A small image VAE, trained from scratch: encoder norm rmsnorm, adamw at rate 0.0032.
Rows from block 8 of the encoder, named by matrix and row number. Rows with one number belong to one attention dimension. Each number is 128 + 24 x the weight over its row's rms, rounded and kept within 0 to 255. All counts start at 0. After the name is the row's rms in percent of the matrix's.
# q: window attention query (encoder.blocks.8.attn.q.weight, 128x128), inputs 0-127
# k: window attention key (encoder.blocks.8.attn.k.weight, 128x128), inputs 0-127
q.54 101 [158 159 141 173 149 145 128 123 143 129 153 131 145 173 123 167 175 109 135 149 109 128 104 146 128 115 112 128  98 128 134 135 128 128 107 111 115 128 128 128 107 110 128 144  83 151  96 204 123 128 137  83 142 104 179 128 119 156  90 141  84 108 138 166 167 128 128 117 126 101 116 128  94 128 179  79 128 128 128 110 113 128 128 133 167 127 128 111 128 128  90 156  87 140 128 153 128 150 173 128 128 180  99 128 118 128  99 128 146 166 161 128 117 122 158 153 128 105  71 164 128  78 110 127 128 131 144 128]
k.54 090 [181 164 128 191 102 127 105 128  74 128 138 119 129 149 154 139 128 161 106 128 144 128 110 122 128 119 128 109 150  86 105 128 156 136 128 127 178 137 124 148 128 132 102 118 128  81 128 128  99 141 108 128  90 143  82 128 148 143 112  98 128  84  99 156  75 179 160 143  97 153 139 128 154 121 163 138 143 128 128 109 115 142 164 142 108 128 128 128 126 128 128 128 128 143 187 105 128 107 118 102 136  98 133 128 143 139 158  96 117 128 141 128 132 128  92 128 128 128 221  76 127 157 128 126 128  98 152 121]
q.55 103 [178 128 143 143 191 128 117 107 108 128 160 128 157 153 128 157 133 104 128 128 128 113 128 128 141 122 148 113 183  85 107 128 101 128 166  73 172 128 128 154 128 133 142  96 128 118 128 128 128 109 105 128 128 128  71 112 128 128  82 102 128 118 104 128 128 116 128 104 140 105  95 110 115  77 152 123 158 115 106 144 128 134  88 165 132 128 146 191 130 133 141 128 120 128 173 145 146 113 102 121 128 134 128 128 141 131 106  76 101 128 148 128 128 128 128  86 128 135 217 128 128 128 175 103  96 128  96 145]
k.55 111 [128 128 139  98  87 124 128 144 181 102  87 180 120 128 159  84 161 128 128 130 128 103 171 100 128  91 128 140 124 128 112 114 173 120 128  98 118 128 128 102  83 116 143 153 130 165 128 128 143 145 128 105 153 104 128 128 104  97 128 137 121 161 132 128 128  76 165 154 128 128  87 131  95 202 108 128 126 128 140 128 128 128 128 190 143 128 128 133 128 128 114 157 128 128  73  90 115 136 103 154 175 145 169  91  88 128 167 128 128 128  92 135 128 128 106 147 128  89 128 101 103 128  98  97 128 117 136 128]
q.56 103 [157 123 111 124 122 128 105 126 103 143 134 128 110 111 113 140 128 128 106 114 140 141 161  89 145 154 145 158 180  90 157 165 171 130 128 128 150 128  96 133 107 151 153 137 128 114 149  74 157 101 128  97 128 172  74 131 128 128 141 121 152 130 111 112  99 136 101 112  99 155 128 175 166 128  79 165 108 128 128 138 163 120 143 128  87 140 107 118 128 126 128 128 142 108 139 138 128 128 128 147 160  86 159 128 127 128 132 100  96 111 104  64 146 138  96  94 113 120 213  97 134 156 149 105 133 128 100 113]
k.56 102 [ 73 128 128 128  82  99 113  95 163 128  90 128 113 119 128 108 157  84 128 116 128 149 123 108 144 120  85 158  98 186 162  88 136 128 128 138 134 135 155 132  96 128 128 128  92 168 123 126 136 125 145 163 128  86 192 164 134 128 128 128 109 137 171 130 128  79 114 128 128 110 127 113 101 152 128 128 128 196 128 128 157 128  98 170 166 132 137  92 128 161 128 164 128 114 128 103 128 166 128 139 129 128 128  75  92 128 101 139  99 128 128 128  83 145 106 128 176 128 128 128 128  90 128 128 103 112 137 128]
q.57 098 [133 137  87 128  64 124 128 128 128  75  89 117 100 119 114 128 125 128 121 128 149  77 169 128 147 121 145 128 128 148 154 128 184 135 100 128  95 118 122 116 128 128 111 128 128  99 128  52 148 151 101 128 106  92 120 111 128 113 128  94 148 160 128 128 128 104 134 157 169 162 158 148 150 128 100 152 109 147 128 129 147 115 143 151  93 128  64 129 103 151 120 128 145 128  87 128 123 147 158 112 128  61 128 108  90 187 128 126 117  96 140 128 150 128 128 136 139  84 128 157 159 108 105 103 128 110 128 131]
k.57 097 [128 128  63 128 170 151 168 128  86  95 157 146 115 120  87 161  98 125 109 128 101 128  89 155 101 134  97 127 136  91 128 128  87 173  87 128 137 112 128 131 146 128 128  83 126 128 138 165 146 151 143 128  78 111 147 135 128 159 128 113 106 130 128 180 157 170 103 122 128 128 150 128 166 128 104 136 146 128 128 128 119 112 149  72 128 102 112 128 128 128  64 141 128 128 128 144  95 116 146 113 105 128 106 114 164 116 128 128 128 128 128 128 128 148 138 128 175 128 101 191 174 104 124 184 128 128 128 129]
q.58 093 [ 96 114 128 128 128  89 128 136 125 131 128 128 147 105 107 129 128  83 128 128 103 120  81 128  99 106  98 128 103 125  94  81 124 148 112 128 128 100 155 121 142 128 155 128  59 159 128 210 101 128 128 128 121  97 194 152 128 128 134 153  81 115 165 128 153 143 128 130 152 100 129 128 140 128 128 115 121 139 153 121 130 128 128  83 128 119 135 102 129  99 128 128 119 101 130 104 128 132 113 129 108 157 105 128 152 128 128 128 128 152 128 198  96 139 112 170 133 142  32 128 128 116  92 147 146 110 140 128]
k.58 090 [128 128 122 171 183 128 135 128 105 162 165 128 106  95 155 128 104 128 157 128 128 128 116 128 128 172 128 141 155 128 128 159 102 180 170 142 145 128 139 128 128 128 128 128 167 114 148 128 119 112 123  96 128 140 128 128 156 128 156 140 122 123 128 135 128 156 101  83  92  99 132 146 165  83 163 153 104 128 163 147 128 176 128  92 128 122 154 155 105  96 136  91 128 128 183 103 150 128 128 115  94  83 128 189 128 130  93 137 128 103 152 108 153 112 123  97  69 121 180  87 114 150 129 122 147 121 140 128]
q.59 108 [ 89 128 139 115  80  94 137 110  87 128 114 128 114 128 128 119  94 115 141 128 128 160 138 116  95 147  96 109 126  98 128 141 157 143 151 178 152  65 100 146 128 128 190 136 129 121 194 104 169 128  97 128 128 137 128 130 155 149 162 128 128 125 115 122 105 122 128 136 110 127 135 128 173 121  58 186  77 153 122 125 135 128 128 128 159 100 128  80 128  97 128  97 128 128 137  89 164  92  93 136 135 139 116 128 157 143 110  94 164 125 116  83 114 128 128 124 137 128 128 134 128 128 118 164 156 112 117 128]
k.59 106 [103 103 142  98 169  83 113  80 110 180 135 128 128 128 128 128 131 128 145 100 142 128 128 158 127 167 127 156  89 128 162 102 128 113 136 135 128  53 143 119 136 128 109 144  91 186 128 128 139 136 128 128 171 128 128 111 166 125 128 128 122 160 118  89 128  89 128 128  95  68 130 158 150  81 128 135 128 128  86 130 128 143 123 128 129 128 159 137 151 128 181 150 154 128 126 128 137 175 146 120 128  97 128 128 119 128  61 145  89 105 148 115 128 123 128 161 141 128  71 148  86 128 128 100 128 128 130 133]
q.60 097 [ 87 112  91 127 128 128 124 177 172  85  82 128 128 128 141  69 128 139 105 103 154 116 155 143 128 132 112 154 149 146 151 101 128 169  92 128 128 133 128 122  99 120  66 124 114 103 128  69 127 128  94 128 102 128 128 128 107 128 176 128 123 144 165 171  75 128 128 128 128 162 155 134 114 128 128 164 128 124 145 129 137 114 128 128  99 134  73 128 142 134 103 103 142 149  87 159 127 128 127 158 137  66 142 128 128 180 128 128 128 101 137 114 122 106 114 130 118  98  82 157 153 112 116 125 157 145 157 104]
k.60 098 [128 122 128 148 170 149 167 146  85 128 151  99 147 128 105 185 140 143 128 122 102  99  87 162 145 152 113 103 138 125 128 148  56 151 116 166 128 140  88 128 146 128 161 107 110 128 138 158 136 141 128 169 128 125 109 116 103 149 138 118 128 135 128 128 153 194  92 102 126 109 156  99 148 128 118  97 132 140 153 127 128 140 121  64 141 136 146 128  76  99  69 146 128 128 128 166 111 108 128 107 119 129  93 150 128 139 105  86 177 131 168 133 132 120 132 111 147 128 128 157 178 145 128 134 128 127 110 131]
q.61 082 [166 128 128 136 133 132 128 162 128 103 108  87 116 128 128  90 175  93 141 145 112 128 135 128 128 128 126 115  87 128 142  72 139 118 128 128  87 187 128 102 128 112 109 128  69 165  91 160  76 128 128 128 173 104 128 128 108 104 128 134  84 128 111 112 128 126 157 136 177 115 128  87 128 129 128 106 168 128 157 165 116 148 128 128 120 150 128 163 128 141 127 213 113 131 128 120  95 128 165 114 135 128 102  91 111 146 107 195 148 148 139 128 112 131 153 138 129 128 128 128 167 128 146 128  96 125 139 128]
k.61 088 [128 128 102 128 154 151 128 181 123 128 126 128 109 121 178 128 125 156 101 144 128 141 129 128 128 144 178  90 163 128  75 167 128 128 128 103 131 149 143 167 116 127 128 145 177  89 106 100 128 128 145 128 120 128 128 128 108 128 128 135 153  98 152 128  92 128 151 156 147 173 150 128 131 101 128 128 161 128 148 166 151 128 128  93 113 113 121 155 128 128 128 128  96 128 165 182 171 106 128 103 151 157  91 170 128 118 179 119 152 144 141 114 198 128 101  90 101 115 128 128 174 165 170 139 155 131 128 131]
q.62 094 [162 153 156 150 179 127 139  92 128 128 172 124 128 128 110 191 150 101 113 103 141 130 128 132 116 151 113 128 129  76 102 169  73 129 177 139 175  98  75 106 128 128 186 120 132 111 156 128 139 141 128  77 103 128 109 169 106 150  96 128 128 119 115 125 170 128 152 108  86 115 124 120 128  62 128 141 124 104  93 128 128 135 130 110 128 143 133 117 128 112 156  92 121 125 139 103 119 128 129 138 128 173 159 128 128  95  84 128 109 128 149 128 143 128 117 110 127 174 157 103 115 144 130 128 111 128 100 120]
k.62 097 [128 128 186 128  72  83 105 128 128 165 104 156 128 128 135 109 138 122 151 141 160 159 133  90  93 107 103 165 128 128 118  95 176  82 104  97 128 128 166  99 128 128 103 128 112 143 151 128 146 111 106 128 128 120 154 149 172 128 124 147 117 128 128  74 117 128 143 132 128 142 100 121  97 190 122 115  93 179 103 107 154 118 142 186 128 153 144 121 187 161 128 128 122 162 128 128 114 155 128 149 134 124 128 128 128 128 132 139 128  96  91 128  85  95 113 148 103 128 128 128  93 101  97  93 128 110 128 129]
q.63 094 [ 81  83 107  94  55 123 143 151 128 116  98 122  90 128  95 128 128 111  99 144 116 128 136 136 101 128 155 149 128 115 167  91 196 133 150 167  95 133 166 114 130 107  86 155 128 146 112 128 159 128 133 174 160 141 136 107 128 124 128 117 123 109 128  90 128  97 105 146 128 155 162 122 127 128  99 161  91 128 126 128 128 146 128 163 117 135 128 119 155 170 158 128 164 128  91  95 128 166 128 128 128 128 163 111 140 148 174  99 109  81  87 151 113 128 109 117 144 128 131 157 131 106 128 156  91 128 124 128]
k.63 092 [107  95  96 104 173 127 153 115 143 112 128  97 123  90 103 155  90 112 116 128  88  89 109 174 128 167 104 128 128 165 128 108  94 128 133 115 113 128 145 169 101 100 125 143 128 131 151 101 121 102 155 166  66 144 128 106 128 132 110 140 128 128 118 155 128 142  84 115 121  81 170 132 144  88  96 165 128 128 157 128 128  94 119 128 128 128 128 128  81  96 128 123  86 128 128 166 128 154 148 116 109 128  83 130 128 100 108 128 125 143 170 128 155 156 147 146 128  99  82 112 128 143  97 141 176 157 157 123]
q.64 115 [128 146 114 128 137 127 183 138  84 128 163  92 128  85 160 158 128 128 125 150 159 140  96 173 128 184 171 127 120 120 128 128 124 128 128  89 128 144 128 180 128 131 146  71 120 116 127 121 128 125 128 187 128 130  80  97 136 128 131 121 128 115 115 108 129 132 158 128 136 128 128 123 128  90 128 107 172 128 128 189 128 123 100  97  94 114 175 128 128 128 140 111 128 143 211 135 144 128 128 105  69 128  78 128 141  92 128 128 128 147 128 127 138 128 116 108  99 170 146 123 128 118 162 162 128 123 122 119]
k.64 112 [103  92 139 167 172  90 121 128 128 169 157  88 128 122 156 128 162 127 163 128 178 177 134 170 128 144 146 116 101 128 106 128 124 142 128 124 153 119 156 167 184 142 128 111 102 128 154 149  83 161 167 186 124 128 128 116 172 104 128 141 144 128 142  79 128 128 121 104 102 128 129 159 114 105 128 128 161 128 128 189 128 153 128  84 108 128 167 151 142 128 128 111 124 128 194 128 128 120 146 139  93 128 106 148 145 128 128 128 170 123 130 128 128 128 154 115 128 126 133 128 148 128 128  97 107  91  80 128]
q.65 110 [ 87 108 128 128 128 128 128 120 136 155 118 119 128 128 127 115 151 142 138 128 136 157 123 151 168 114 128 159  96 122 128  88 146 119  69  99 106 169 166 145 128 144 176 100  81 128 128  98  99 177 176 190  90  67 109 128 128  88 128 128 112 121 137  82 111 118 150 128 172 104 144 128 128 123 134 107 169 128 128 187 128 136 144  93 111 128 135 128 108 134  92 168 119 150 128 128 128 128 128 117 128 132 128  64 128 115 137 128 170 153 141 128 136 140 147 128  95 128 107 128 101 105 145 173 110 106 128 128]
k.65 106 [ 54  80  95  79 128  96 128 121 110 128 128 131 128 116 128 129 128  51 157 113 160 125 128 170 122 128 117 128 118 136 156  88 128 128 128 128  95 101 128 128 119 128 140 128 126 128 121 114 110 113 185 132 187 101 130 171 174 113 161 152 151 196 175 118 159 107 128  97 128 115 140 128 155 128 128 156 128 128 122 202 140 123 133  84 134 112 148 135 108 128 134 136 128  82 128 128 122 128 100 141 167 104 135 124 129 102 128 128 163 108 101 108 147 124 153 128 149 123 128 128 117 132 104 128 110 128 103 130]
q.66 095 [ 56 136 128 128 128 138 128 162  92 112 148 150 173 128 165 128 128 128 109 170 124 107 121 109 128 197 169 118 155 104 130 131 128 130 181 162 124 128 128 129 128 118 129 128 172  82 128 174 133 104 110 164 132 128  72 128 109 128 154 108 144 128 163 157 100 123 114 128 141 151 128 165 156 128 128 155 110 109 128 127 128 160  81 148  98 114 128 114 128 128 167 112 157  99 125 151 117 152 110 131 107 147 128 128  76 128 166 100 111 115 103 148 128 145 119 128 182 128 150 145 161 160 154 128  94 110 116 111]
k.66 093 [128 144 128 128 134 128 169 128 103 133 161 128 186 151 128 144 173 140 116 121 128 112  88 128 128 151 128 128 128 128 105 184  92 130 128 128 128 117 128 148 128  68  85 128 128  99 142 159  97 184 122 167 128 131 107  98 126 128 172 128 113 128 129 128 104 177 128 122 128 129 128 146 105  97 146 128 131  88 129 108  63 127 147  97 128 128 142  93  97  75 128  97 121 128 168 120 138 107 128 128  92 124 102 106 111 119 107 182 109 136 122 128 123 128 100  87 104  69 128 128 164 145 154 126 128 106  89 104]
q.67 093 [146 128 128 169 119 135 131 131 101  92 128 173 140  99 153 128 128 135 120 128 128 136 128 146  73 140 128  93 128 128 105 128 128 128 166 123 116 105  54 135 128 178 106 113 142 117 128 178 167 128  97  84 129 128 128 124 109 156 148 149 152 134  85 128 116 129 121 128 105 128 104 110 175 128 127 181  87 128 135 143  87 103 108 128 114 103 120 147 128 128 128 128 172 128 113 146 128  98 109 128 128 105 128 220  89 152 108 128 118 128 105 142 141 121  85 141 138 143 187 149 128 128 128  91 128 128 128  90]
k.67 094 [128 150 128 168 128 128 128 130 128 113  91  92 107 153 100 128 142 171 128 163 128 146 128  89 128 109 133 128 128 113 148 128 128 134 128 128 137 128  62  86 132 155 128 108 128  93 116 128 119 139 128 128 125 184 128  82 124 133 160  92 128  78 138  99  96 168 128 164  85 152 108 128 109 116 152  89 148 128 128  98 100 167 129 126 128 129 115 128 128  98 112 128 104 177 129 142 135 128 165  99  89 128 128 163 149 118 156 147 134 133 128  86 128  97  85 128  69 141 160 103 115 128 164  91 170 153  89 128]
q.68 103 [128 128 136 120 128 128  91 100 128 131 128 110  62 155 128 128  94 128 128 128 128 116 128 104 128  36 108 152 162 128 112 128 102 128 111 140 106 128 128 128  96 104  84 160 114 133 128  99 135 118 110 128 128 130 206 128 111 144 115 124 135 128 128 169 145 128  99 148 103 139  84 132 128 145 128  93 132 128 128 128 128 128 128 128 155 150  98  90 128 123 124 142 128 128  62 121  75 128 174 126 128 117 142 126 128 120 128 128 128  94 128 106 128 117 139 151 128 118  79 122 113  84  66 128 190 157 177 128]
k.68 103 [128 147 129  83  68 141 114 128 196 103 135 128 128 140 128  92 128 117 137 152  79 112 146 128  91 128 102 114 149 138 156 111 133 128 127 108 128 144 143  86  74 111 128 108 128 134 128  93 128 128  69 128 149 108 160 142 114 128  93 128 128 128  99 155 128 128 109 176 157 158  94 126 155 184 128  94 120 143 146  69 128 104 128 159 167 108  95  92 157 128 128 130 114 121  53 124 128 130 128 143 128 133 128 119 128 152 125 128 128 128 105 128 101 136 116 128 154 128  77 118 119 119  93 159 122 145 163 128]
q.69 075 [128 128  99 142  95 123 160 170 120 124 164 111 164  84 145 109 101 202 166 132 154 110 128 123 128 150 128 137 170  78 133 150 145  75 100  86 137  93 128 128 133  93 140 128 189  84 128 128 140 152 115 128 111  97 128 150  91 138 161 106 128 128 128 110 128 114 113 142 138 128 128 122  93 111  63 141 149 107 128 128  87 128 145  97 128  97 128 119 104 130  93 149 147 132 147 128 128 153 128 128 128 128 152  94  76 128 124 133 128 168 128 128 173 124 100  86 106 112 128 128 150 126 108 173 124 126 128 128]
k.69 083 [119 128 128 149 142 122 128 128 112 128 120 128 173 170 122 161 196 164 128  93 128 128 102 126 151 159 120 128 128 128 115 128 113 102 136 145 128 128 128 160 177 128 128 159 188 142 169 152 111 128 101 128 102 128 155  94 123 128 128 128 118 134  98  82 128 111 103  87 128 113 164 165  92 109 128 172 128  90 157 144  71  92 157 127 113 134 128  91 128 128 128 110 127  98 149 103 170 143  86 144 135 128 128 106 134 140 128 203 154 128 128 128 128 128 128 128 128 100  58 128 115 127 128 138 144 108 162 128]
q.70 113 [119 120 125  57  97 105 111 128 128 128 159 165 118 128 113 100 127 135 156 108 112 147 123 149 128  90 128 158  89 127 128  85 133 129  64 128 118 164 128 145 137 128 128 128  84 148 160  93 122 176 128 156  90  79 128 167 159 128 128 128 118 115 146 137 145 110 128 153 128 156 128 141 140 172 128 112 128 128 128 151 186 102 128 157 143 128 152 128 161 141 128 128 162  94 142 128 146 151 132 112 190  84 154  99 108 121 128 148 128 125 128  88  92 107 140 171 141 128 128  79 100 128 139 128 166 128 128 149]
k.70 111 [114 104  82  62 128 113 128 128 112 128 128 115  89 107 108  99 101 128 100 128  98 128 150 128 121 139 128 172  76 133 128  94 136 128 139 139  99 103 107 112  93 191 118 145 102 114 108  91 172 142 121 128 159 158 128 128 151 102 146 151 166 170 165 161 128  93 142 149 165 144 151 105 142 137 100 125 128 128  99 128 168 106 128 132 103 141 122 128 128 174 128 150 128 119 123 160 128 164 115 150 186 136 149 128 128 128 150 117 106  98 144  57 112 128 128 150 128 128 117 128 128 110 142 121 142 112 128 184]
q.71 090 [128  94 161  96 128 119 128  79 165 118 115 177  62 157 128 131 161 128 128 112 128 144 162 102 128 128 128 128 115 145 170 100 110 128 128 147  82 128  78 128 128 162 128 128  99 138 128 114 128 143 128  84 124 161 182 155 141 116  83 155  95 112 149 140 128 128 128 160 128 128 128 134 115 157 128 128 115 119 171 128 128 130 144 128 143 147 128  90 128 144 104 182 128 107 128 110 128 128 178 125 176 101 167 128 128 116 128 112 146 128  99 125  75 117 127 178 115 128 120 128 108 111  69  96 142 128 128  81]
k.71 099 [129 128  98  74  94 147 107 128 152  95 128 165 128  98  90  71  86 128 128 164 105 109 128 106 117 128 118 179  98 128 149  94 142 124 149 124 128 134 109  85  86 187 128 128 135 119 128 128 179 103  96 100 176 136 128 128 128 128  91 128 152 174 128 189 144 133 150 155 175 163 114 113 179 140 108  87 124 128 122 109 174 128 117 149 128 112 128 128 144 128  87 155 128 128  93 148 128 128 137 142 147 128 141 128 111 128 128  81 128  87 139 128 128 148 119 157 111 138 128 128 128 109 115 129 128 153 122 124]
q.72 123 [115 141 128 157 165 128 161 152 128 131 117  69 128 138 134 158 128 128 142 123 116 150  95 120 198 181 188 128 179 128 134 145 128 122 135 128 128 128 128 136 165  52 133  90 153 118 128 111 106 128 164 155 139 113  99  95 128 128 128 128 128 153 128 118 111 128 121  90 169  93 118 128 128 105 155 128 174 145 105 152 128 175 141  91 122 127 128 167  98 128 112 156 128 127 142 128 127 128 116 164  81 144  94 128 144 106 150 128 128 128 128 112 174 153 128  72  94 128 128 128 156 128 153 162 114 130 128 128]
k.72 124 [105 124 153 142 148 128 128 109 128 165 156 120 203 147 173 161 128 115 183  92 148 141 128 160 128 143 139  82 128 156 137 128 139 121 109 128 128 135 198 128 128  64 128 128 128 128 128 184  80 127 186 157 101  68 126 117 128 128 139 128 107 128 107  87 155 123 151  75 119  73 135 164  96 103 128 170 151 103 127 128 128 134 135 104 128 136 128 127 128 128 128 121 105 128 167 128 128 128  93 139 106 128 144 128 128 106 128 152 146 161 114 128 144 128 137 123 155 128 100 112 114 128 128 128 110 106 128 103]
q.73 084 [128 128 128 128 128 128  87 112 179 128 128 146 128 175 136  95 148 108 128 128 128 128 116 145 128 128  58 128 128 133 113 138 124  77 128 128 100 149 128  97 131 128 158 132 128 126 166 120 127 191  91 131 102 101 128 166 128 128 128 120 127 116 128 142 131 125 149 143 160 128 119 160 136 152 128 128 148 155 113  90 161 129 128 120 153 159 128 122 128 128  55 128 124 123 125 125 128 161 132 102 194  77 152 106 114 130 158 128 152 140 105  59 147 111 115 120 155  87 128  58 111 128  85 114 165 128 128 140]
k.73 082 [177 128  98  64  90 157 142 128 128 128 118 178 139  94 119 108 128 167 108 128 135  82 147 138 132 119  99 166 129 128 138 128 113 128 101  93  88 143 128 128  95 158 117 162 117 139 128 123 128 128  76 128 153 128 152 124 130 138 151 144 175 155  90 159 151 118 136 163 116 128 138 161  95 146 124 175 106 151 136 101 156 128 138 157 128 104 102 118 110 151 128  97 156 169 132 154 128 157  67 141 186 137 128 128 109 113 104 128  95 145 144 145 107 156 104 169 130 116 115  98 134 154 110 140 149 144 128 146]
q.74 125 [145 128 113 139 128 132 128 121  89 107 148 158 158  91 128 128 114 128 128 174 128 128 161 128  83 172 128  71 128 114 148 117 128 134 188 117 127 128 110 128 104 128 105 128 128 143 128 177 129  96  96  74 156 186 128 128 123 145 128 128 151 119 128 128 128 155 128 114 102 128 134 128 174 157 108 128  90 128 128 130 103 128  93 145  97 107 121 157 149 147 128  56 153  93 128 135 118 100 107 128 172 130 149 175 128 158 162 108 120 128 141 128 140 128 104 142 165 167 193 113 163 128 128 103 104 128 142 128]
k.74 113 [187 128 126 194 128 128 128 155  83  86 140  80 128 134 146 128 128 172 109 155 128 101 122 127 128 127 145 121 128 128  98 156 130 116 128 128 128 128  46 128 133 128  81 130  96  89 128 117 108 152 128 128 128 162 108  89 128  98 128 128 112  88 128 112  92 128 128 157 128 156 140 108 136 115 169  94 163  94 138  93 128 149 152 107 128 145 138 144 140 128 101  96  99 128 165 128 128 128 167 127 128 121  85 128 122 128 147 142 128 128 130 102 139 126 113 115 128 156 203  81 168 148 161 125 144 125 128 117]
q.75 090 [ 91  89 128 109 136 135 128 128 159 117 127 126  97 168 128 128 144  92 135 141 148 128 169 140 135  85  79 128 156 166 185 128 128 186 136 118 132 136 173 128 128  73 128 115 155 178  75 128 128 169 133 133 175 107 162 128 142 128 128 147 129 122 149 116 128 150 148 139 135 128  94 102 162 154 130 128 131 170 158 147 182 143 107 136 122 161 128  93 146 155 120 165 168 128 127 137  89 151 128 151 126 146 113 134 128 132 128 123 151  98 133 128 129 128 151 129 156  85 128 128 133  87 128  84 128 128 128  84]
k.75 088 [ 65 139 128  66 128 133 121 168 144  83 141 157 128 128 151  74 143 100 108 156 120  76 137 128  98 116 128 128 140 128 116 106 131 125 128 128 108 163 207 128 128 134 128 114 128 128 128  89 122 141 125 101 173 100 128 128  97 128 128 113 134 128 140 182 100 121 128 158 195 173 103 143 149 141 128 111 128 128 128 152 128 104 107 158 152 128  81 137 125 128 128 171 128 113 110 128 153 145  85 128 128  90 154 128 125 160 146 128 154 114 139 128 162 160 143  88 128  89 128 149 165 128 128 152 125 128 128 128]
q.76 121 [156 156 147 128 128 119  93  90 128 108 128 128 128 152 128 128 148 128 128 169 128 126 194 128  62 128 110 114 112 128 161 128 147 148 160 122  92 130  92  71  82 151 102 128 105 144 110 142 171 128  54  78 128 173 131 152 131 128 100 156 128 128  99 128 144 157 140 130 112 159 114 128 175 128 117 128 119 128 141  99 126 128  82 187 151 130 137 119 174 128 137 111 128 109  80 117 128 116 135 113 128 128 166 128 102 127 132 119 128 104 128 133  86 128 109 150 128 140 128 128 119 128 104 128 128 139 110  69]
k.76 119 [136 134 128 107 117 146 128 150 128 103 128 141  68 100 100  82 128 140 100 167 113 104 128  95 127  97 113 135 107 116 123  96 119 128 128 108  83 128  73  90  90 172 139 128 136 102  76 106 128 102  77 126 147 128 111 118 115 128  96 114 131 111 142 153 114 130 149 186 128 190 109 105 172 154 148  77 145 128 128  92 128 128 128 164 137 106  96 128 128 161 128 129 128 177 112 151  97 128 149 116 112 128 109 159 128 164 128  92 118 101 138  89 142 128 119 123 103 159 159 128 144 128 143 128 156 149 119 128]
q.77 109 [118 128 125 128  97 128 135 128 173 140  79 140 128  96 128 128 101 160 118 128 128  62 136  94 100 165 144 102 180 116 134 139 147 128 128 128 128 109 144 128  83 128 130 167 188  96 128 151 158 128  78  85 105 144 128 154 128 128 128 103 120 153 147 128 128 135 128 144 128 121 107 128 128 128  99 166 116 114 119  83 127 157 153 128 105 110  72 128 128 115 150  98 150 165  65 172 127 128  97 162 123 143 162 143 128 128 128 103 110 128 122 146 166 157 147  97 151  82  91 128 128 128 104 130 133 114 160 102]
k.77 114 [161 156 158 161 128 152 128 115 128 133 128 154 128 128  96 143 149 160 157 116  96  97 128 128 128 157 115 128 198 128 128 174 112 128  89 128 177 112 137  99 141  52 114 128 169 128 149 157 149 153  86 128 100 128 128 110  97 128 128 136 128 128 128 148 100 166  84 122 102 114 143 128 128 108 103 171 147 105 128  84  85 100 128 140 142 128 128  88 117  87 136 101 141 128 128 119 147  95 140 108 128  89 138  96 142 114 128 156 113 128 138 128 136 107 128 128 128  70 128  93 114 133 101 144 158 121 167  89]
q.78 132 [168 128 122 127 173 105 128 128 127 156 125  86 131 128 128 163 128 128 128  88 105 144 128 128 128 105 110 178 128 143 128 128 128  91 128 104 128 128 160 147 128 100 128 128 128 114 162 100  92 128 153 170  87  95 174  83 128 132 141 136 130 118 126  89 122 123 128 149 148  98 128 121 128  79 169 128 156 128 128 128  95 110 169  67 128 146 128 121 109  78 128 149  72 172 141 128 128 128 135 128 128 125 128  67 174  90 101 150 128 128 128 112 128 128 149 142  81 109 128 128 128  81  86 139 134 127 147 174]
k.78 131 [ 97 131 177  94 130  84 102  88 128 189 111 129 135 128 140 122 128 128 158  99 139 179 118 141  88 128 134 128 128 128 136 110 134 142 104 161 130 128 191 133 128 128 141 128  91 128 153 132  98  85 171 128 159  93 168 128 128 144 101 128 148 151 110 103 164  83 128 100 122 105  85 144 102 140 121 155 124 155 138 128 141 143 128 150 148 107 130 128 155 128 128 128 128 128  95  82  94 128  87 135 129 129 173 103 113 128  98 128 133  90 102 128 128 127 165 125 128 146  75 126  90 125 107 137  66 105 134 121]
q.79 100 [118 106 128 116 129 128  77  96 128 128  88 128  65 128 128 126 128 128 118 130 128 128 172 119 105  62  78 165 129 164 154 106 136 157  83 151  91 108 128  73 119 128 128 157 133 136 128 120 160 111 128 103  99 128 198 152 113 128 128 147 107 126 102 143 128 102 100 165 141 136 103 139 149 130 107  99  90 128 157  78 166 129 156 151 139 128 124 128 138 129 112 163 144 155  83 128  84 128 128 128 128 128 150 120 137 119 112 128 118 125  96 128  93 128 144 162 128 106  97 147 128 100  78 128 128 135 164 128]
k.79 097 [129 113 104  86  75 145  97 128 178 128 113 174 128 122  82 128 128  90 104 164  81 110 158 128  82  89 124 118 128 106 158 128 155 133 110 145 128 102 120  80 105 128 135 109 131 128 128  80 165 128  89  99 170 117 128 128 106 152  83 147 122 128 112 186 128  92 128 177 128 193 101 129 157 167 128 109 114 128 128 111 128 112 114 159 128  98  96 128 128 128  91 128 139 146  69 128 128 133 143 147 128 137 155 111 142 153 163 128 128 128 108  90 128 128 128 153 126 122 128 148 128 148 121 128 142 128 127 115]
q.80 076 [128 128 155 128  90 146 151 128 137 145  96 142 164 160 128  80 149 111 151 156 154 136  89 128 104 168 128 128 158 128 155 170 169 151 130 142 173 169 134 107 139  94  99 128  99  94 135  92  91 128 128 144 105 102 117 128 106 148 128 125 109 142 145  97 128 145 148 128 128 167  98 142 133 144 124 103 169 154 130 157 128 128 115 169 128 153 128 115 158 103 110 168 128 160 102 104 128 123 128 108 128 128 142 128 116 163 128 190 145 141 111 178 128 128 118  84 128  86  88 165 120 155 121 107 154 141  74 114]
k.80 073 [128 117 128 144 128  71 128  86  67 128 128 103 128 148 128 133 191 128 116 142 157 134 128 131 125 120 128 156  78  87 122  96 131 125 144 128 150 126 122 164 191 168 145 124  84 128 167 110  99 171 168 128  99 116  93 154 162 136 166 148  74 138 146 144 111 142 122 140 128  99 157 128  93  88 169 159 152 142 100 128 100 142 102 133 114 114 128 145 128 104 128 123 148 128 172  97 162 127 128 105 128 119 146 117 128  96 128 157 142 144 137 123 104 137 151 131 153 128 181 103 128 128 128 165 128 133 124 121]